config = dict(
    arch='jasper',
    model='sound classifier',
    dataset='short read English sentences (LibriTTS-R)',
    train_examples=26041,
    n_mels=64,
    hop_length=160,
    input='mfcc',
    spec_augment=False,
    win_length=512,
    targets=['voice'],
    num_classes=2,
    norm='batchnorm',
    activation='relu',
    depths=[5, 5, 5],
    kernel_size=9,
    stem='single',
    widths=[128, 192, 288],
    loss='cross_entropy',
    init='kaiming_normal',
    residual_init='none',
    optimizer='muon',
    muon_scale='original',
    lr=0.029,
    momentum=0.95,
    nesterov=False,
    orthogonalizer='polar_express',
    adamw_lr_other_params=0.0009,
    grad_clip=3.0,
    steps=11100,
    batch_size=256,
    epochs=109.1,
    lr_schedule='cosine',
    final_lr_fraction=0.1,
    warmup_steps=330,
    weight_decay=0.02,
    adamw_weight_decay_other_params=0.05,
)
Rows from block 2 of a small sound classifier, named by matrix and row number. Rows with one number belong to one channel. Each number is 50 + 15 x the weight over its row's rms, rounded and kept within 0 to 99. All counts start at 0.
After each channel's rows are labels from the 100 clips, of 14848, where the channel reaches its highest value: "top examples" is what is common among them. Only what is clearly more common there than usual is listed. The data: short read English sentences (LibriTTS-R). In brackets: how many of the 100.
# convs0: first width-9 conv (model.blocks.2.convs.0.weight, 128x128x9, each kernel summed), inputs 64-127
# convs1: second width-9 conv (model.blocks.2.convs.1.weight, 128x128x9, transposed, each kernel summed), outputs 64-127

convs0.6:30 48 60 80 39 56 64 64 76 48 44 21 60 53 54 67 38 69 34 29 62 36 56 63 41 67 51 45 58 57 48 56 56 46 71 62 52 48 77 24 40 49 74 74 37 48 50 38 18 36 29 57 52 65 57 52 65 48 51 37 37 23 22 48
convs1.6:22 61 48 41 68 42 66 52 62 85 45 59 35 41 63 31 44 49 16 48 72 74 32 45 68 30 57 39 17 46 63 42 62 25 40 38 42 68 49 75 37 70 61 43 27 42 66 39 42 65 59 55 68 63 34 46 40 60 48 47 60 56 68 70
top examples: voice: male (100)

convs0.93:52 43 35 67 51 36 78 44 61 63 37 48 48 60 71 62 48 42 60 48 50 69 74 72 69 65 49 42 69 58 87 56 69 70 47 75 55 26 71 59 37 42 72 74 48 57 51 29 47 78 24 41 59 45 70 59 42 38 23 60 48 56 44 38
convs1.93:51 06 76 59 35 66 37 52 35 35 71 43 24 64 60 39 47 70 52 56 71 40 60 38 37 66 34 45 46 22 47 38 42 19 73 50 59 16 40 41 50 60 52 54 52 38 56 61 29 52 50 62 42 48 38 50 32 54 68 79 55 63 57 69
top examples: voice: female (100)

convs0.77:31 36 38 63 50 55 44 19 45 60 54 30 42 45 26 47 32 52 28 60 61 43 41 67 58 56 51 65 63 34 54 32 61 69 36 79 21 30 30 60 39 40 60 80 81 55 47 49 34 43 38 32 44 47 61 52 53 46 17 36 51 53 55 46
convs1.77:59 52 54 52 85 40 55 56 42 56 26 46 37 60 49 09 49 34 55 55 66 33 33 68 46 47 51 37 82 50 39 42 15 74 33 48 60 30 62 40 51 75 32 60 36 27 37 61 53 44 62 61 77 53 44 58 38 68 52 60 58 68 76 52
top examples: voice: male (100)

convs0.42:53 57 33 56 44 49 57 40 33 44 39 52 51 58 26 47 50 64 57 52 42 44 59 75 85 38 42 51 54 55 22 51 31 63 53 82 50 60 36 47 39 50 83 53 48 53 81 27 52 34 38 45 49 60 68 38 55 47 71 82 50 45 34 54
convs1.42:27 18 63 59 32 56 70 38 69 62 39 70 59 56 36 25 63 25 31 41 48 33 36 49 70 63 33 57 30 54 36 66 29 56 31 47 48 33 64 34 47 51 32 75 61 32 59 26 53 33 46 45 29 54 54 60 51 52 65 58 48 73 36 44
top examples: voice: male (100)

convs0.60:40 32 54 54 55 61 40 52 23 50 30 44 37 27 71 06 53 44 78 55 19 28 62 35 51 40 50 48 43 51 62 28 51 49 39 50 26 37 62 56 44 28 62 77 40 56 60 63 58 58 58 55 79 50 44 37 67 59 48 30 32 25 44 24
convs1.60:47 54 62 19 43 31 47 44 30 96 57 46 13 54 69 65 42 43 59 42 44 41 39 41 54 66 16 37 73 41 61 60 50 43 25 63 52 33 38 29 58 67 22 32 62 17 44 62 46 56 68 60 26 60 27 49 44 26 43 49 52 62 80 73
top examples: voice: male (100)

convs0.97:60 54 62 22 49 44 51 48 34 49 35 29 76 34 70 48 83 60 29 41 54 38 45 57 40 76 71 44 60 37 77 57 66 30 49 24 59 47 38 60 44 44 61 68 84 44 59 60 40 56 51 77 35 46 47 46 42 52 69 71 53 56 16 53
convs1.97:48 74 61 57 75 28 65 44 38 27 55 46 44 66 71 48 32 54 50 62 49 75 52 57 64 60 40 57 73 69 50 23 68 54 58 51 47 32 99 23 82 79 40 68 51 46 47 29 13 39 53 32 37 65 51 44 33 50 44 49 54 68 34 41
top examples: voice: female (100)

convs0.107:40 45 45 63 72 75 47 60 26 80 59 65 41 52 37 45 49 35 71 57 15 29 61 31 53 19 55 50 73 46 37 57 37 53 85 64 62 61 51 42 57 23 78 82 52 35 49 51 63 30 60 54 53 43 36 44 57 51 64 42 48 34 51 17
convs1.107:23 46 62 43 57 20 45 53 34 82 28 63 65 58 49 36 57 27 39 38 53 64 43 53 76 43 43 45 30 52 56 50 63 42 45 43 65 40 40 26 46 35 26 70 23 70 75 35 41 53 37 40 16 53 70 58 58 63 44 53 36 53 43 42
top examples: voice: male (100)

convs0.103:62 60 57 48 50 53 56 79 49 48 73 48 81 49 48 38 56 55 72 47 44 42 82 39 46 60 50 58 64 51 39 44 62 65 29 66 42 00 51 59 48 23 44 65 58 32 66 76 37 59 47 58 40 73 74 51 61 62 75 51 51 57 58 57
convs1.103:66 71 59 16 35 30 69 35 52 61 34 57 67 39 74 36 29 48 44 47 35 71 44 56 59 60 22 53 53 54 70 23 37 64 62 30 63 46 56 53 79 72 54 55 54 64 67 62 43 49 65 49 42 41 28 44 49 35 44 50 49 60 59 40
top examples: voice: female (100)

convs0.22:50 55 52 44 39 51 83 61 59 48 29 62 66 33 55 25 41 66 19 58 70 65 52 36 38 33 44 45 66 43 58 99 54 79 62 57 32 49 19 40 53 43 50 54 59 69 66 58 44 57 31 75 59 64 63 69 55 43 73 47 33 46 47 46
convs1.22:61 45 52 35 62 40 48 52 62 35 79 68 62 55 46 55 42 43 67 43 62 50 37 49 43 49 43 45 29 55 50 43 55 20 30 26 49 37 55 72 43 40 36 26 68 52 56 48 27 57 60 78 68 26 44 59 41 64 31 69 73 38 33 42
top examples: voice: female (100)

convs0.116:69 34 57 77 43 62 20 48 77 51 33 59 51 63 53 32 43 48 67 43 51 37 46 54 30 49 54 41 41 56 32 29 69 37 41 50 64 61 32 50 29 54 51 44 36 46 67 70 64 41 35 29 36 42 46 39 24 63 51 27 23 32 67 46
convs1.116:38 56 42 52 65 72 54 56 41 77 56 46 20 55 69 40 53 47 29 72 29 54 54 71 15 50 67 55 37 61 51 28 31 31 48 50 66 29 43 52 21 55 37 81 59 23 51 52 37 42 65 47 47 33 29 44 33 46 53 50 52 61 65 57
top examples: voice: male (100)

convs0.43:66 37 50 54 53 64 54 54 18 62 51 85 54 73 58 41 36 43 51 51 58 65 45 58 26 47 52 34 44 51 47 65 72 51 81 55 71 67 51 29 66 43 59 43 57 81 43 50 53 57 32 53 54 59 62 38 55 66 63 59 32 67 91 69
convs1.43:23 54 52 67 42 47 61 58 56 38 60 40 54 59 59 58 32 58 47 30 74 61 29 74 65 52 43 62 45 54 51 54 47 62 54 36 37 65 22 65 55 53 35 56 49 62 54 53 39 62 59 49 44 31 85 25 49 30 49 75 42 61 47 55
top examples: voice: female (100)

convs0.12:37 59 48 44 35 78 27 37 60 41 52 41 57 50 50 45 19 24 49 48 73 59 55 41 47 58 54 49 49 77 42 64 43 47 57 50 33 46 62 52 29 63 53 55 61 63 62 85 75 45 39 55 45 40 12 46 63 61 56 81 07 48 39 35
convs1.12:22 37 50 55 55 39 48 48 74 63 42 50 47 37 62 54 38 64 26 40 41 70 52 75 56 38 48 46 54 46 78 43 22 12 37 55 52 64 79 52 50 46 38 57 52 71 57 37 64 50 36 48 58 26 41 47 43 89 58 66 58 41 63 75
top examples: voice: female (99)

convs0.74:40 57 36 38 69 71 52 25 35 67 74 68 53 59 64 41 45 21 68 45 55 78 63 55 69 73 48 67 25 73 62 33 52 43 66 66 57 54 71 54 44 65 56 78 60 56 54 27 79 46 49 46 34 33 51 61 42 42 62 70 46 33 54 39
convs1.74:53 37 62 37 39 52 59 42 37 40 73 59 36 39 49 06 43 76 50 66 89 49 48 84 60 63 54 46 46 51 59 63 28 45 50 60 47 22 53 44 37 40 34 55 25 46 56 75 40 59 39 28 52 41 68 51 48 63 44 58 34 54 47 59
top examples: voice: female (100)

convs0.99:50 22 54 45 55 43 36 40 52 46 35 56 31 37 46 00 72 58 39 34 68 49 64 32 38 60 52 55 38 45 46 54 51 35 74 50 60 71 32 33 30 66 25 45 44 44 33 44 67 43 58 72 63 41 77 35 52 51 44 57 37 40 58 53
convs1.99:55 49 22 77 71 39 28 40 57 71 56 32 50 31 52 58 66 35 60 61 37 47 37 29 31 09 28 33 40 78 47 60 53 46 32 22 53 71 57 53 47 70 78 63 52 61 68 30 26 70 51 38 68 46 50 41 49 53 38 02 56 32 46 47
top examples: voice: male (98)

convs0.126:33 42 66 90 60 49 46 70 66 62 19 74 43 42 22 30 70 57 33 40 49 39 58 64 59 50 51 31 55 62 47 57 55 59 47 68 34 36 58 34 69 44 40 65 37 52 58 52 32 44 42 31 49 51 50 48 35 61 49 53 41 25 37 42
convs1.126:27 38 30 50 47 34 45 45 33 47 40 53 06 60 72 24 41 66 36 49 36 65 44 09 50 52 65 31 63 31 35 45 71 50 48 66 62 62 13 44 60 57 62 67 36 33 61 55 76 46 65 75 58 57 38 46 45 36 40 55 51 59 68 38
top examples: voice: male (100)

convs0.73:65 47 60 59 57 51 47 30 55 60 54 68 36 82 34 31 06 51 35 44 48 46 52 34 91 50 57 43 46 64 33 62 48 42 52 57 57 66 58 32 46 42 37 66 37 66 43 57 66 57 60 48 74 56 47 55 47 35 59 56 75 67 72 49
convs1.73:26 53 51 74 57 75 29 65 80 88 32 49 18 41 39 62 50 37 39 59 50 54 49 31 68 43 48 52 22 62 44 58 46 51 50 65 91 49 24 65 44 56 65 39 67 23 53 47 51 60 65 53 67 51 38 53 37 57 27 47 22 46 25 64
top examples: voice: male (98)

convs0.90:31 68 66 66 61 64 48 57 50 63 32 58 64 54 46 28 47 40 33 16 43 61 45 68 40 47 67 38 50 63 62 53 42 63 74 76 47 42 71 13 44 45 64 43 24 41 56 63 38 64 52 63 79 33 21 35 45 83 63 52 30 38 39 62
convs1.90:49 34 59 51 64 45 52 16 36 93 19 40 41 65 61 42 32 67 42 41 54 79 27 34 32 38 40 40 41 59 38 53 43 40 06 32 60 34 56 34 59 48 34 57 54 42 80 42 59 47 42 38 38 54 33 44 47 77 57 34 73 47 47 72
top examples: voice: male (100)

convs0.36:44 31 54 40 39 40 61 55 52 65 59 60 46 59 24 53 36 57 45 58 61 21 69 62 87 43 40 41 59 55 46 27 25 39 18 76 45 27 71 53 22 49 33 93 50 51 55 54 62 37 30 38 45 44 38 49 53 47 57 48 55 60 35 49
convs1.36:24 42 60 80 35 62 45 59 27 33 30 73 40 60 53 77 45 40 40 31 42 60 63 40 77 65 55 59 75 31 34 67 35 44 46 77 53 42 38 43 62 45 42 25 64 28 26 34 93 73 77 64 55 62 37 52 09 52 49 54 59 52 47 57
top examples: voice: male (100)

convs0.31:14 50 49 53 51 44 31 64 40 48 51 23 54 35 56 42 46 33 88 30 52 43 55 44 48 71 41 87 32 54 49 53 74 53 91 35 40 53 44 26 51 45 59 57 34 67 60 52 32 48 48 46 64 58 76 49 54 64 82 54 70 61 55 62
convs1.31:69 40 48 21 42 39 67 72 37 56 51 69 25 44 23 39 45 72 41 39 70 46 46 67 41 50 39 67 59 60 73 37 51 58 52 46 39 60 57 57 62 35 55 33 41 68 22 56 46 76 56 75 51 40 67 62 44 67 30 85 69 48 42 41
top examples: voice: female (100)

convs0.96:45 61 64 56 47 51 57 59 32 43 21 60 56 46 50 43 34 58 76 56 58 46 66 71 99 57 37 24 59 26 47 19 36 49 41 55 38 53 70 39 53 33 48 66 48 46 54 60 63 53 39 40 30 43 42 59 65 39 53 25 67 28 44 14
convs1.96:27 58 67 41 57 40 48 63 66 78 25 36 59 27 27 84 68 38 67 67 32 44 63 72 54 37 47 55 79 37 47 40 62 40 48 94 48 46 49 57 54 43 43 50 47 55 37 45 52 39 74 59 45 54 59 50 47 63 74 59 32 52 64 83
top examples: voice: male (100)

convs0.110:44 54 36 53 63 40 37 59 50 47 54 35 65 47 39 50 66 52 75 47 31 54 44 73 48 89 31 58 47 48 57 43 47 49 62 53 63 46 63 10 68 80 44 26 24 55 59 41 51 66 40 47 82 43 52 53 51 39 63 42 48 63 39 66
convs1.110:58 22 41 34 32 50 55 46 41 60 81 43 39 55 53 32 85 34 46 78 91 47 53 42 43 43 43 63 48 48 76 42 58 55 54 55 34 91 44 54 24 71 74 32 63 54 42 39 40 60 44 40 43 50 42 49 53 39 55 68 82 55 71 35
top examples: voice: female (100)