Weights of a small sound classifier: 11100 steps, batches of 256.
Rows from block 5, named by matrix and row number. Each number is 128 + 24 x the weight over the matrix's rms, rounded and kept within 0 to 255. All counts start at 0. Numbers have three digits each.
# short0: shortcut pointwise conv, stride 2 (model.blocks.5.short.0.weight, 192x128x1), inputs 0-127
short0.114:156112176152167157121092136117132124128147094166144143096080120185126123157119152138142106136148135116120124139136151130184123149163115118071114131101107103115137137140077128102141110129158153134169122116119148143141138110097108089179108144096150186146118122138154111166116151099133145128114154159102128161120083100160131112113084122116134155137111111112181136110130152106216149156122
short0.115:135099114120135074104132131115125146192102152120118105153122110138155130108131097122130068114140143177145135168135152140112130127105103123130152093169172111123107138097124163123154102128148140099134147130132085085132112127144107104146104143129089164099119129176149135134098175116143131125114107128186118187114141136117117149101149133156138123138197091088110134130136140136161119179110
short0.116:124161114202100137118148172135135122121149134154125141176116128166136124111107087147173128103141131133109125118080137141152126101160152142169079145117122136136139108158135087139133119128082108162113180104102145162108137130113157140119134104156115133094116122167129102098135140122140150160136129143124111182135137123118116135108147126151087135155128128137111092072104142114153145139106
short0.117:148100151113150144168178102140121127142096117148118099143148163161134178114170121101153153118134116101156147111130105067123143150153129133132125164134140111105126138148163114111134192123133138120152118147122115163131136092127080115111109141099149131110136123177131114155124110142112112115129161113143122129100129153125162150149167107137137150127128108112156135111115099106147126098135
short0.118:117113126137128131190130116154142114118150071141124182111157071084149152106118132137145113132146140162178088091126131126099131134100090093138109129115097141134138148153131152132128126115127113117126155186130189160086123112126087077129130146174114167101098142137114174137169161111181142114196105135146179113124154112141129147151113148117151116115133120169079107127138100167127095126129
short0.119:116152130128146122120089108117114142118108117145130139145129150136085171137113147115155154131133131135131140170145110125082113132124094116148143118138123131078134084134149103134113160151103186097142128126120115152098132177167124153107143106138156157126152096159133121118139136134139144135145165145134114097068094143146164151127117152179170170108119133143124151126090123167148133123112
short0.120:137118151136149108143114152122098115145162167146133119134100106154148137122121078129092072131129136141112133136093134141185134120137144133133121126114117138143111107121181087179087144140137128149093116082151166079133094146105130122152136125109053135139159141104158138149113123125133149130121144096164104149166104072154075177116112162148145148101146114107107104216103101158151128123098
short0.121:121169112129155201163089101141144160125088114112133114136144115073135120087122126124045111137092129154107143129138149143138119111105122113103147123147150126124117120123137126128089110066122107132131092116128142208166174119164140119140141130127109146115144119119131106160116093131109133152128120159133105117129120145119131151127146119118124130098145142125118152164099152092146152091148
short0.122:111124165111133195119098166136140123139143148178147103167078112141112103124117101149133154137104123105120114146124152140116084127124092100143122117139157138109131154143144130124109124113103101142142103103151139164126133139165127094122137159128160094151150116124130138130103141081128126186087139129145118124158059116091120134113143122122118135148159140105122141142095164117106119151108
short0.123:130102100096115104155143124149108122165145115104151167122128179121134122113153100158163133112161105112162168114098075116138132088119148159118159096136115135118143126110108126108103142104150141114098168106122118143135094122149095147119162110076134126088112114118123151165134155143127119119141123134136108115151155136146132144166116099097137138124135152164149146095136104121133151137103
short0.124:126134146090119134112125128142151136123107127138138108139151111161131160100129139129118143127133140105105164104094126089165114106195189150125122164108124162128136102154139125160116160125138137175120149123119137108077122097087161121107118144100131104120130131108112102148114163113119131104116113133116124123167131165115159163119139143117108101117147127142149103112143120150160101129136
short0.125:134100159102149135106089128091142160156119155141126093116111138135158083120145181149140165112113139164090115126153136129138139142181100112098114129125117112123123135125125133129143149119148133103146179121117079128106100122123136117120127097141170187089094140119126153125163132115094103093093102166076150084094123184125133128126155126118132138119146149104162141092123137127160123158123
short0.126:157105151178119177105133127130077147140142158141127098115130136155101127135099132120118138140152101104115089128118148064120134172137166119104123117151155103178149100121150126112127160110143126090127152108130112168130113101171143074122086155087124123091149114118144136162133123175147113096136167149100141096114116127125129090102159164137085123111110075098191139132130129113168113159176
short0.127:122112141115100121132102172133142150166165148102141143136142093118126126129108169108115146146125127125134091142174169122119137156096133127112090162174139138121103130107136122144128137121105113112125138093119150146127134155070144154121140100113157108155129148164158098181147151149173149085098114160122135133145145094112116146116151127122152096110149136095095168131103126150136105150129
short0.128:148130149164135182113139158114161144142119157133111125117109104128092148152149106120162161114152129159147133128108142102130123135127176129142123097164179129121105166118115141159125165054117087058123121130069094157124140150130134128158110145107147120130119116138156120133087083160149132105104136145124107126141128137103146121096117179054136159112124123143146184121106143156090171110157
short0.129:142158155175134157121105115101172162143117141156127105162140134097110161123133172135127126132157110106126156120138162127152135160160118128131153166164090187153133107160111113138098125141154144121124145104140117104146135110102155153176124155085087134135125111140108170150143094138115082145113145106108127167124118111121116123153131124133132143136166130187113111102115114109087118129118
short0.130:110125140120138168125116116117132112107134150109159155116099089146164116116115137103123137114153103110134154125097099114183135092177144089119127123128122124164131137129155152152128153116120167154123165119130143141144133092135099120107109130154093108112138137122116126150091128146139138117122116112101130138109107182137125107112120146136110109113148108094108150150137089109099107088143
short0.131:138141104128112097096128096146174134145107145138137146170101130129141148103129134134131110112129143130117151114134113151122145111145117169135141103108129112109133163120186125155128147117109097143146116114135133185119145117146125122106145134109158120172101097118124113142136121149087125099126102093132115133157110182149136110117162137099107146130134114125125150145112140151129121110085
short0.132:135154076159145142126116146120113189105132099092123143138183133130128144166123203114137153096060126100144156089105153138175165132131133088065130114136105113140083110100189115112155139126130090144149093095122110095116140123116106104149112198175100125132175188134134092097104129092187154091147136106115146132082148114151128125162130148143180100136106146162120162042124125115176101129112
short0.133:106132126161123122108142101156151106123142120121106168095156100088147175121096124113087159125104134160165153160138112140101142147123154132116106151141128117121110099148155128122166138124165102097142163142115134185130107118178097167077154141111116130169116099154144125142145124121120139141177124140134115152091120127161132143186122130137129152098094149124095149131146095181181138154120
short0.134:119143127097144156110187111125128114127121149118097117137125127161134113141119091120127137115118112101128094141095121093153136129151130148120111144104094127119095122088171118121116144147128125111153112116175135159110098138177124162131110138161113146188112135141120117125145144139109107130127137087140125132137138154104127115159112138130118176157132106113130119131113098152139147139125
short0.135:115126110123123179136130136139120108116115111166074062122104134130142102160132120104132136168105093162132143127135086082149098128119112155136107142156096130130120140127177136096100143142077096110069132152120124089104120081154120139094135110144129152144144132121102111134142138113095121159088077133136126121136144147152135147123154149159123119118118127146159076117110159143114116098149
short0.136:161123111154110178105136155143142143138122093117129119132124122124152161122146133157110154128154134081133114125144132150104118075176125144111124090133152102110111132114155124086144125111121143132133125079120120118168112156165159175156119113119150118158135117124107114085129167138111113152093109165100146154112129182124132099124124124125149166116093125086131142116119138120139145139102
short0.137:099110130129157083133123127158130134144147173123126132110119081137139106131147139101124134139109129127105135123127120140104121129129118102118132114120136173160133128125084125140125154156140144148154152127140149176116127132131123106127164140114153152119144152113146157144127132172091115118097138124147113103129132110123144093145166144154099157148111113128123115120151140116127131111136
short0.138:106131158121102146129123173142124146103134142146111103116178154127144095130144103106142116138136152168111193148144113147117097138097100102109116120128124094109110115132111143120136156154135145106065093144115121139133135099161125122156090104151142102114137104114093117124135147138106125093120120111105130174114107130101125151111136131136126114141125114163190129152144108162144142115152
short0.139:178145118143141148141114131131132101155158117133143131141127128088132166137081134141154158108132071101171104091144134169121136121133128151119121104107123131147183141121105167116103159120145137155127137099109123126144095147097097092155125136122148094123098142139137172117126149092115108101154136174138161122091148137128131127126122108128139135102141102130086084090146111128090123157114
short0.140:129149101115103183137155108116139122085096181158176102126145152123104178139115081145158153125132169110126150102122149099153136130138120178155154156177182122096145132121161095158119152111148131130110126151123101099123137132147136166151128147096119163142134125135108127122129106105146149134100113135132119108138147124138103090115123128122145141109156125149134180084147098113157138140127
short0.141:098148113136113108156131090129095093105128110076161127107123163106129086137144140079075136106151125162172111156132132157113081160129127103144116146143078148124200110075117161151093108075128132138093155113135122129104166134105163118150123128150107131146172134145085183069149146154126123122177075168190126163111142132141124202121120112144170139154152088125125137094142137109117078130091
short0.142:112147130106111124147126115111088086140102119136075104103130078159133134170114150122172138141082103127144142095126113153194114159138121118143140166127113150118112150086127129106077165134155120142188153138145152140140119125121072132131143140186125164123097138093112141106118112113129100126124103128175094120123124143130117117093141114131123158132091128099107136141130108140144121132096
short0.143:162119090164119164137125148116111152163131108132114162115126115107145142135133122137106139149147152121120139147133120148137125133130114121147129129152103170117116127121143139104125159106159137133136134125121150136130115127114123145139123084139144130156124101141169152152128149121125132130126143127161118122144123159147161118138176127154155142134106132113115119121112115131115112161109
short0.144:088156120117178096126149105178121102104177124105131146141139127178141098123134098122119116109092141079112126155160088117145128102135105102103131146099152094114117158123173105097136181141106135119136113099138189115136093091110103117124128153166119131151111143162100110122088133104080100139124095145126139153116121114171151095120113159152099122096079150156147156150130155113184138152096
short0.145:128113134112162160114154118103112130135121125109141108116114108149122159100121112099123162139120141158123131120095152158109107158107124151064128110117133143105150125097151136104110125112125115168162126154144148147164125152169152148113135111117112150169161131194118130105132117138106138134111132113152138123096146158169119186145114112153116165135132121114111114114140117152131136117148
short0.146:149107122161127125180128117107135159099162159092088101180122165152117144128120111073107109157152110097255103160130120114113121124128131123101182109130106091103140129142101160064139065150179149111107100119126142102110104175109180107130140098098126177120136116114097121129110099151146157129125107158123131140123129153111090135151107090122048197067111071167126144119145118133159157086155
short0.147:153119134156126112135125162086144120147140151096089146163163136169130131115139133124136142093113158154120148141120145146164107124111092065128110131118102157110116116126150091176110170138119132128105139107171132106106095109104096135130111124170147123090100131138105155113141117119136135128165158104116131146158143105110127111112082069138142126123120127131122186122171119119092120092134
short0.148:111156092123126146124171109151137140100131140124141143143145135131127150121120100135138129113118114126124140113113109147142110148115114148107134124122130117131085116124156122097126165072151110120140117134126096124158136133176131181149136110174121135153124121136119124131135118155085140157140134096108125140122120157128126131156063117142139177120123138123122133134128100162137148103111
short0.149:116113111168138123146131127151145136145106108134124105161148141115171149134133167157152140154136124135129111164137086124090143115166137114114115100130128160123142122124132165125137135136097136131117145119118131134130132146142169117148158129113112131114137148078135163155137126130137115160096127164097128134163106113140156113157149073115134095148101130133135137136144170114136141105143
short0.150:113152140113143174115120132119153119148101114133130126126142106160163089141099163103097077167130118074106140122063147158125121112130161117138124159171146122095108126091129158134102160121128108127155104106144076150123183155132133080125118088154127154105129132119127127131115144089123126140116149138127095148143120111146136151132137118155124115093137133082164122129151060142119111160144
short0.151:155098127107111145096114094096116141114096166182116141104141124106137164119132181115174100103100124116101165107172150149127149187143145127118126119106110103099123171132117130116126152111113127163096137090129113157126100137121104149164118154151100136146164124089107102115146115142121088114118125162162099132166091180081134108104103127124099139107111110102170119129147133132114127127094
short0.152:124141117089119114120176147155142105136154105132124118129108121098111147141123145137111140147125141173118134171143095140105140134148149132121141126110200153127112127128135123116127145149171104133140153181095106101154143126131101115122136125133139146145077155108136143153123167096112148130171130151106106144131104122129109126082146159101109083116100125133129139125114162127136184089115
short0.153:107104107073147107148148139144130152164145154126159200113166158089131133130181134115142122149142145135188124123124155146111074118123091117150118167096123086069164134116161115160185143087101123090122166061154121104151125086112103123158098099143151128177123130111169177123111122138174163104070192147106141114124108164155107101052108167099161106157113121123162115104102114107125110147065
short0.154:167161155150107101119150159154097118133150172137116114141139146129152137116111116134172146061143134109116101082065164162116124115182090121118146096156121113149122124109147101140148106148148164138127094093119116132132142077096159119108169191100142105088161151126146160134112160126098149104115144104121103147077153075148144104121111101142092143128142141113119114167103102100165112165149
short0.155:141097093123144152133132133160113132113131133110122121158160114077124108172159102122133121178105136095142134131130160157116106134134146166146112088101156158146136141108117133126112167127121094149125142153098147139117127109183114104115153104112094132139137113152123139129124173129092123103104179126128135110127142138160152125118138131138143117136137102110121130126140123128175077117068
short0.156:113097125139102140124155079125122152115161124150158144139132132100165141163154158098097128175123121125117128162142140084111147122143116129139128097177122105101102132156130139139123116097129104157128109119122119155132127127100113129134190147099118131125127168111125113174124118123133172129079166123100171129102148129128096158174096145149139125105165127144160107181139131125140128121098
short0.157:116102127111132103117092148102126159138101110111127123124116125110105121124137150126108130135078120142166067155167125105123130150133130106130133122117103135128188134069173132118120120102146159122103132146153093121142154153088163142140099130175141123132126132119104165080111125145084117173139130136159142140184128131108123141135144155138149129103113143142129106092150147144110103082098
short0.158:128168177118132112107151165127107116082128139115118139115146122184168124126128065136111132117119142071120119135158093131109127125196153069133146096128185106098088141137110153100105114143146113139115140117124163174095173119130111127114139121137125101168140100129158162124142134125169130071106151135114101136109206090116095120129162143144160122100099087071165139118121116135142191077144
short0.159:110176148122131133147136099133130133065128141112109131156112121130079120100129111153122099132089161132114140128121128075137147096122113132137165130138135141140219111150099132116126154139118090102144157126102112162164106200127071127127097101107107146142121147116119129122104137084088150138141143089157149134122160151111107138138133131108108129149101142116107151142168120137150103149159
short0.160:153139137111125129132131137115148096150119122127147162131120137124140132114123133128113145096158092137144118136097104120119134139101148144123109145066105129126168111173082134130135145124120136094130163147146100124113124097146151077127123114116117123132131104154107133110131138109113125137166105123128140120140132083129137103136115147117114148127140145099151152112109115102132121127156
short0.161:120155104125159126150137068120132170162104106099127114148142150128167107129103135074188144142129115138121120096107135113089185122079179115102194089109164130121177073109108143168085150143089160137129131133177154093168125139126140146138160180132124078128102147073134150108187083143184092149132131115081166134146123106147138153125124149083131138098128216142117154139139114125103075087138
short0.162:096145090107134119074107119140133123121123162096105072110152103113104148146139157106090141083139125123140153132179127140195117074105160137140128195122094100116097155133118135208140119118089109112146127124141112130150107106137162151104131112101151144133146151127150130114128172147111129100108129094114128133169070184193129137114119157081120076145141105180096128098147137131121100078150
short0.163:095111104155104139118137123146151158154113133122123120120107131135150143120152139118157126147130128109132145124111137145130125147139172121166151131124124148123130080120127158112131130126138125113125133155122118138145122089146154142161116130140093126175075136190120138179138126101150134114118116131106115110138175141123129140123173122139119160115133119126126127153116149154102117128135
short0.164:112104128165110111125152144128123118141154117142126117095155113137116158118123105123164147142130135146125145161131137131109157145129147135128127106104101103129136103133144133141163134116142114101135119130148136162120113120133118133138121132124107131139142123173133121142114148139146141127093123121121113117091117101122126133142151120176124163089145125141156122083156085176154125144136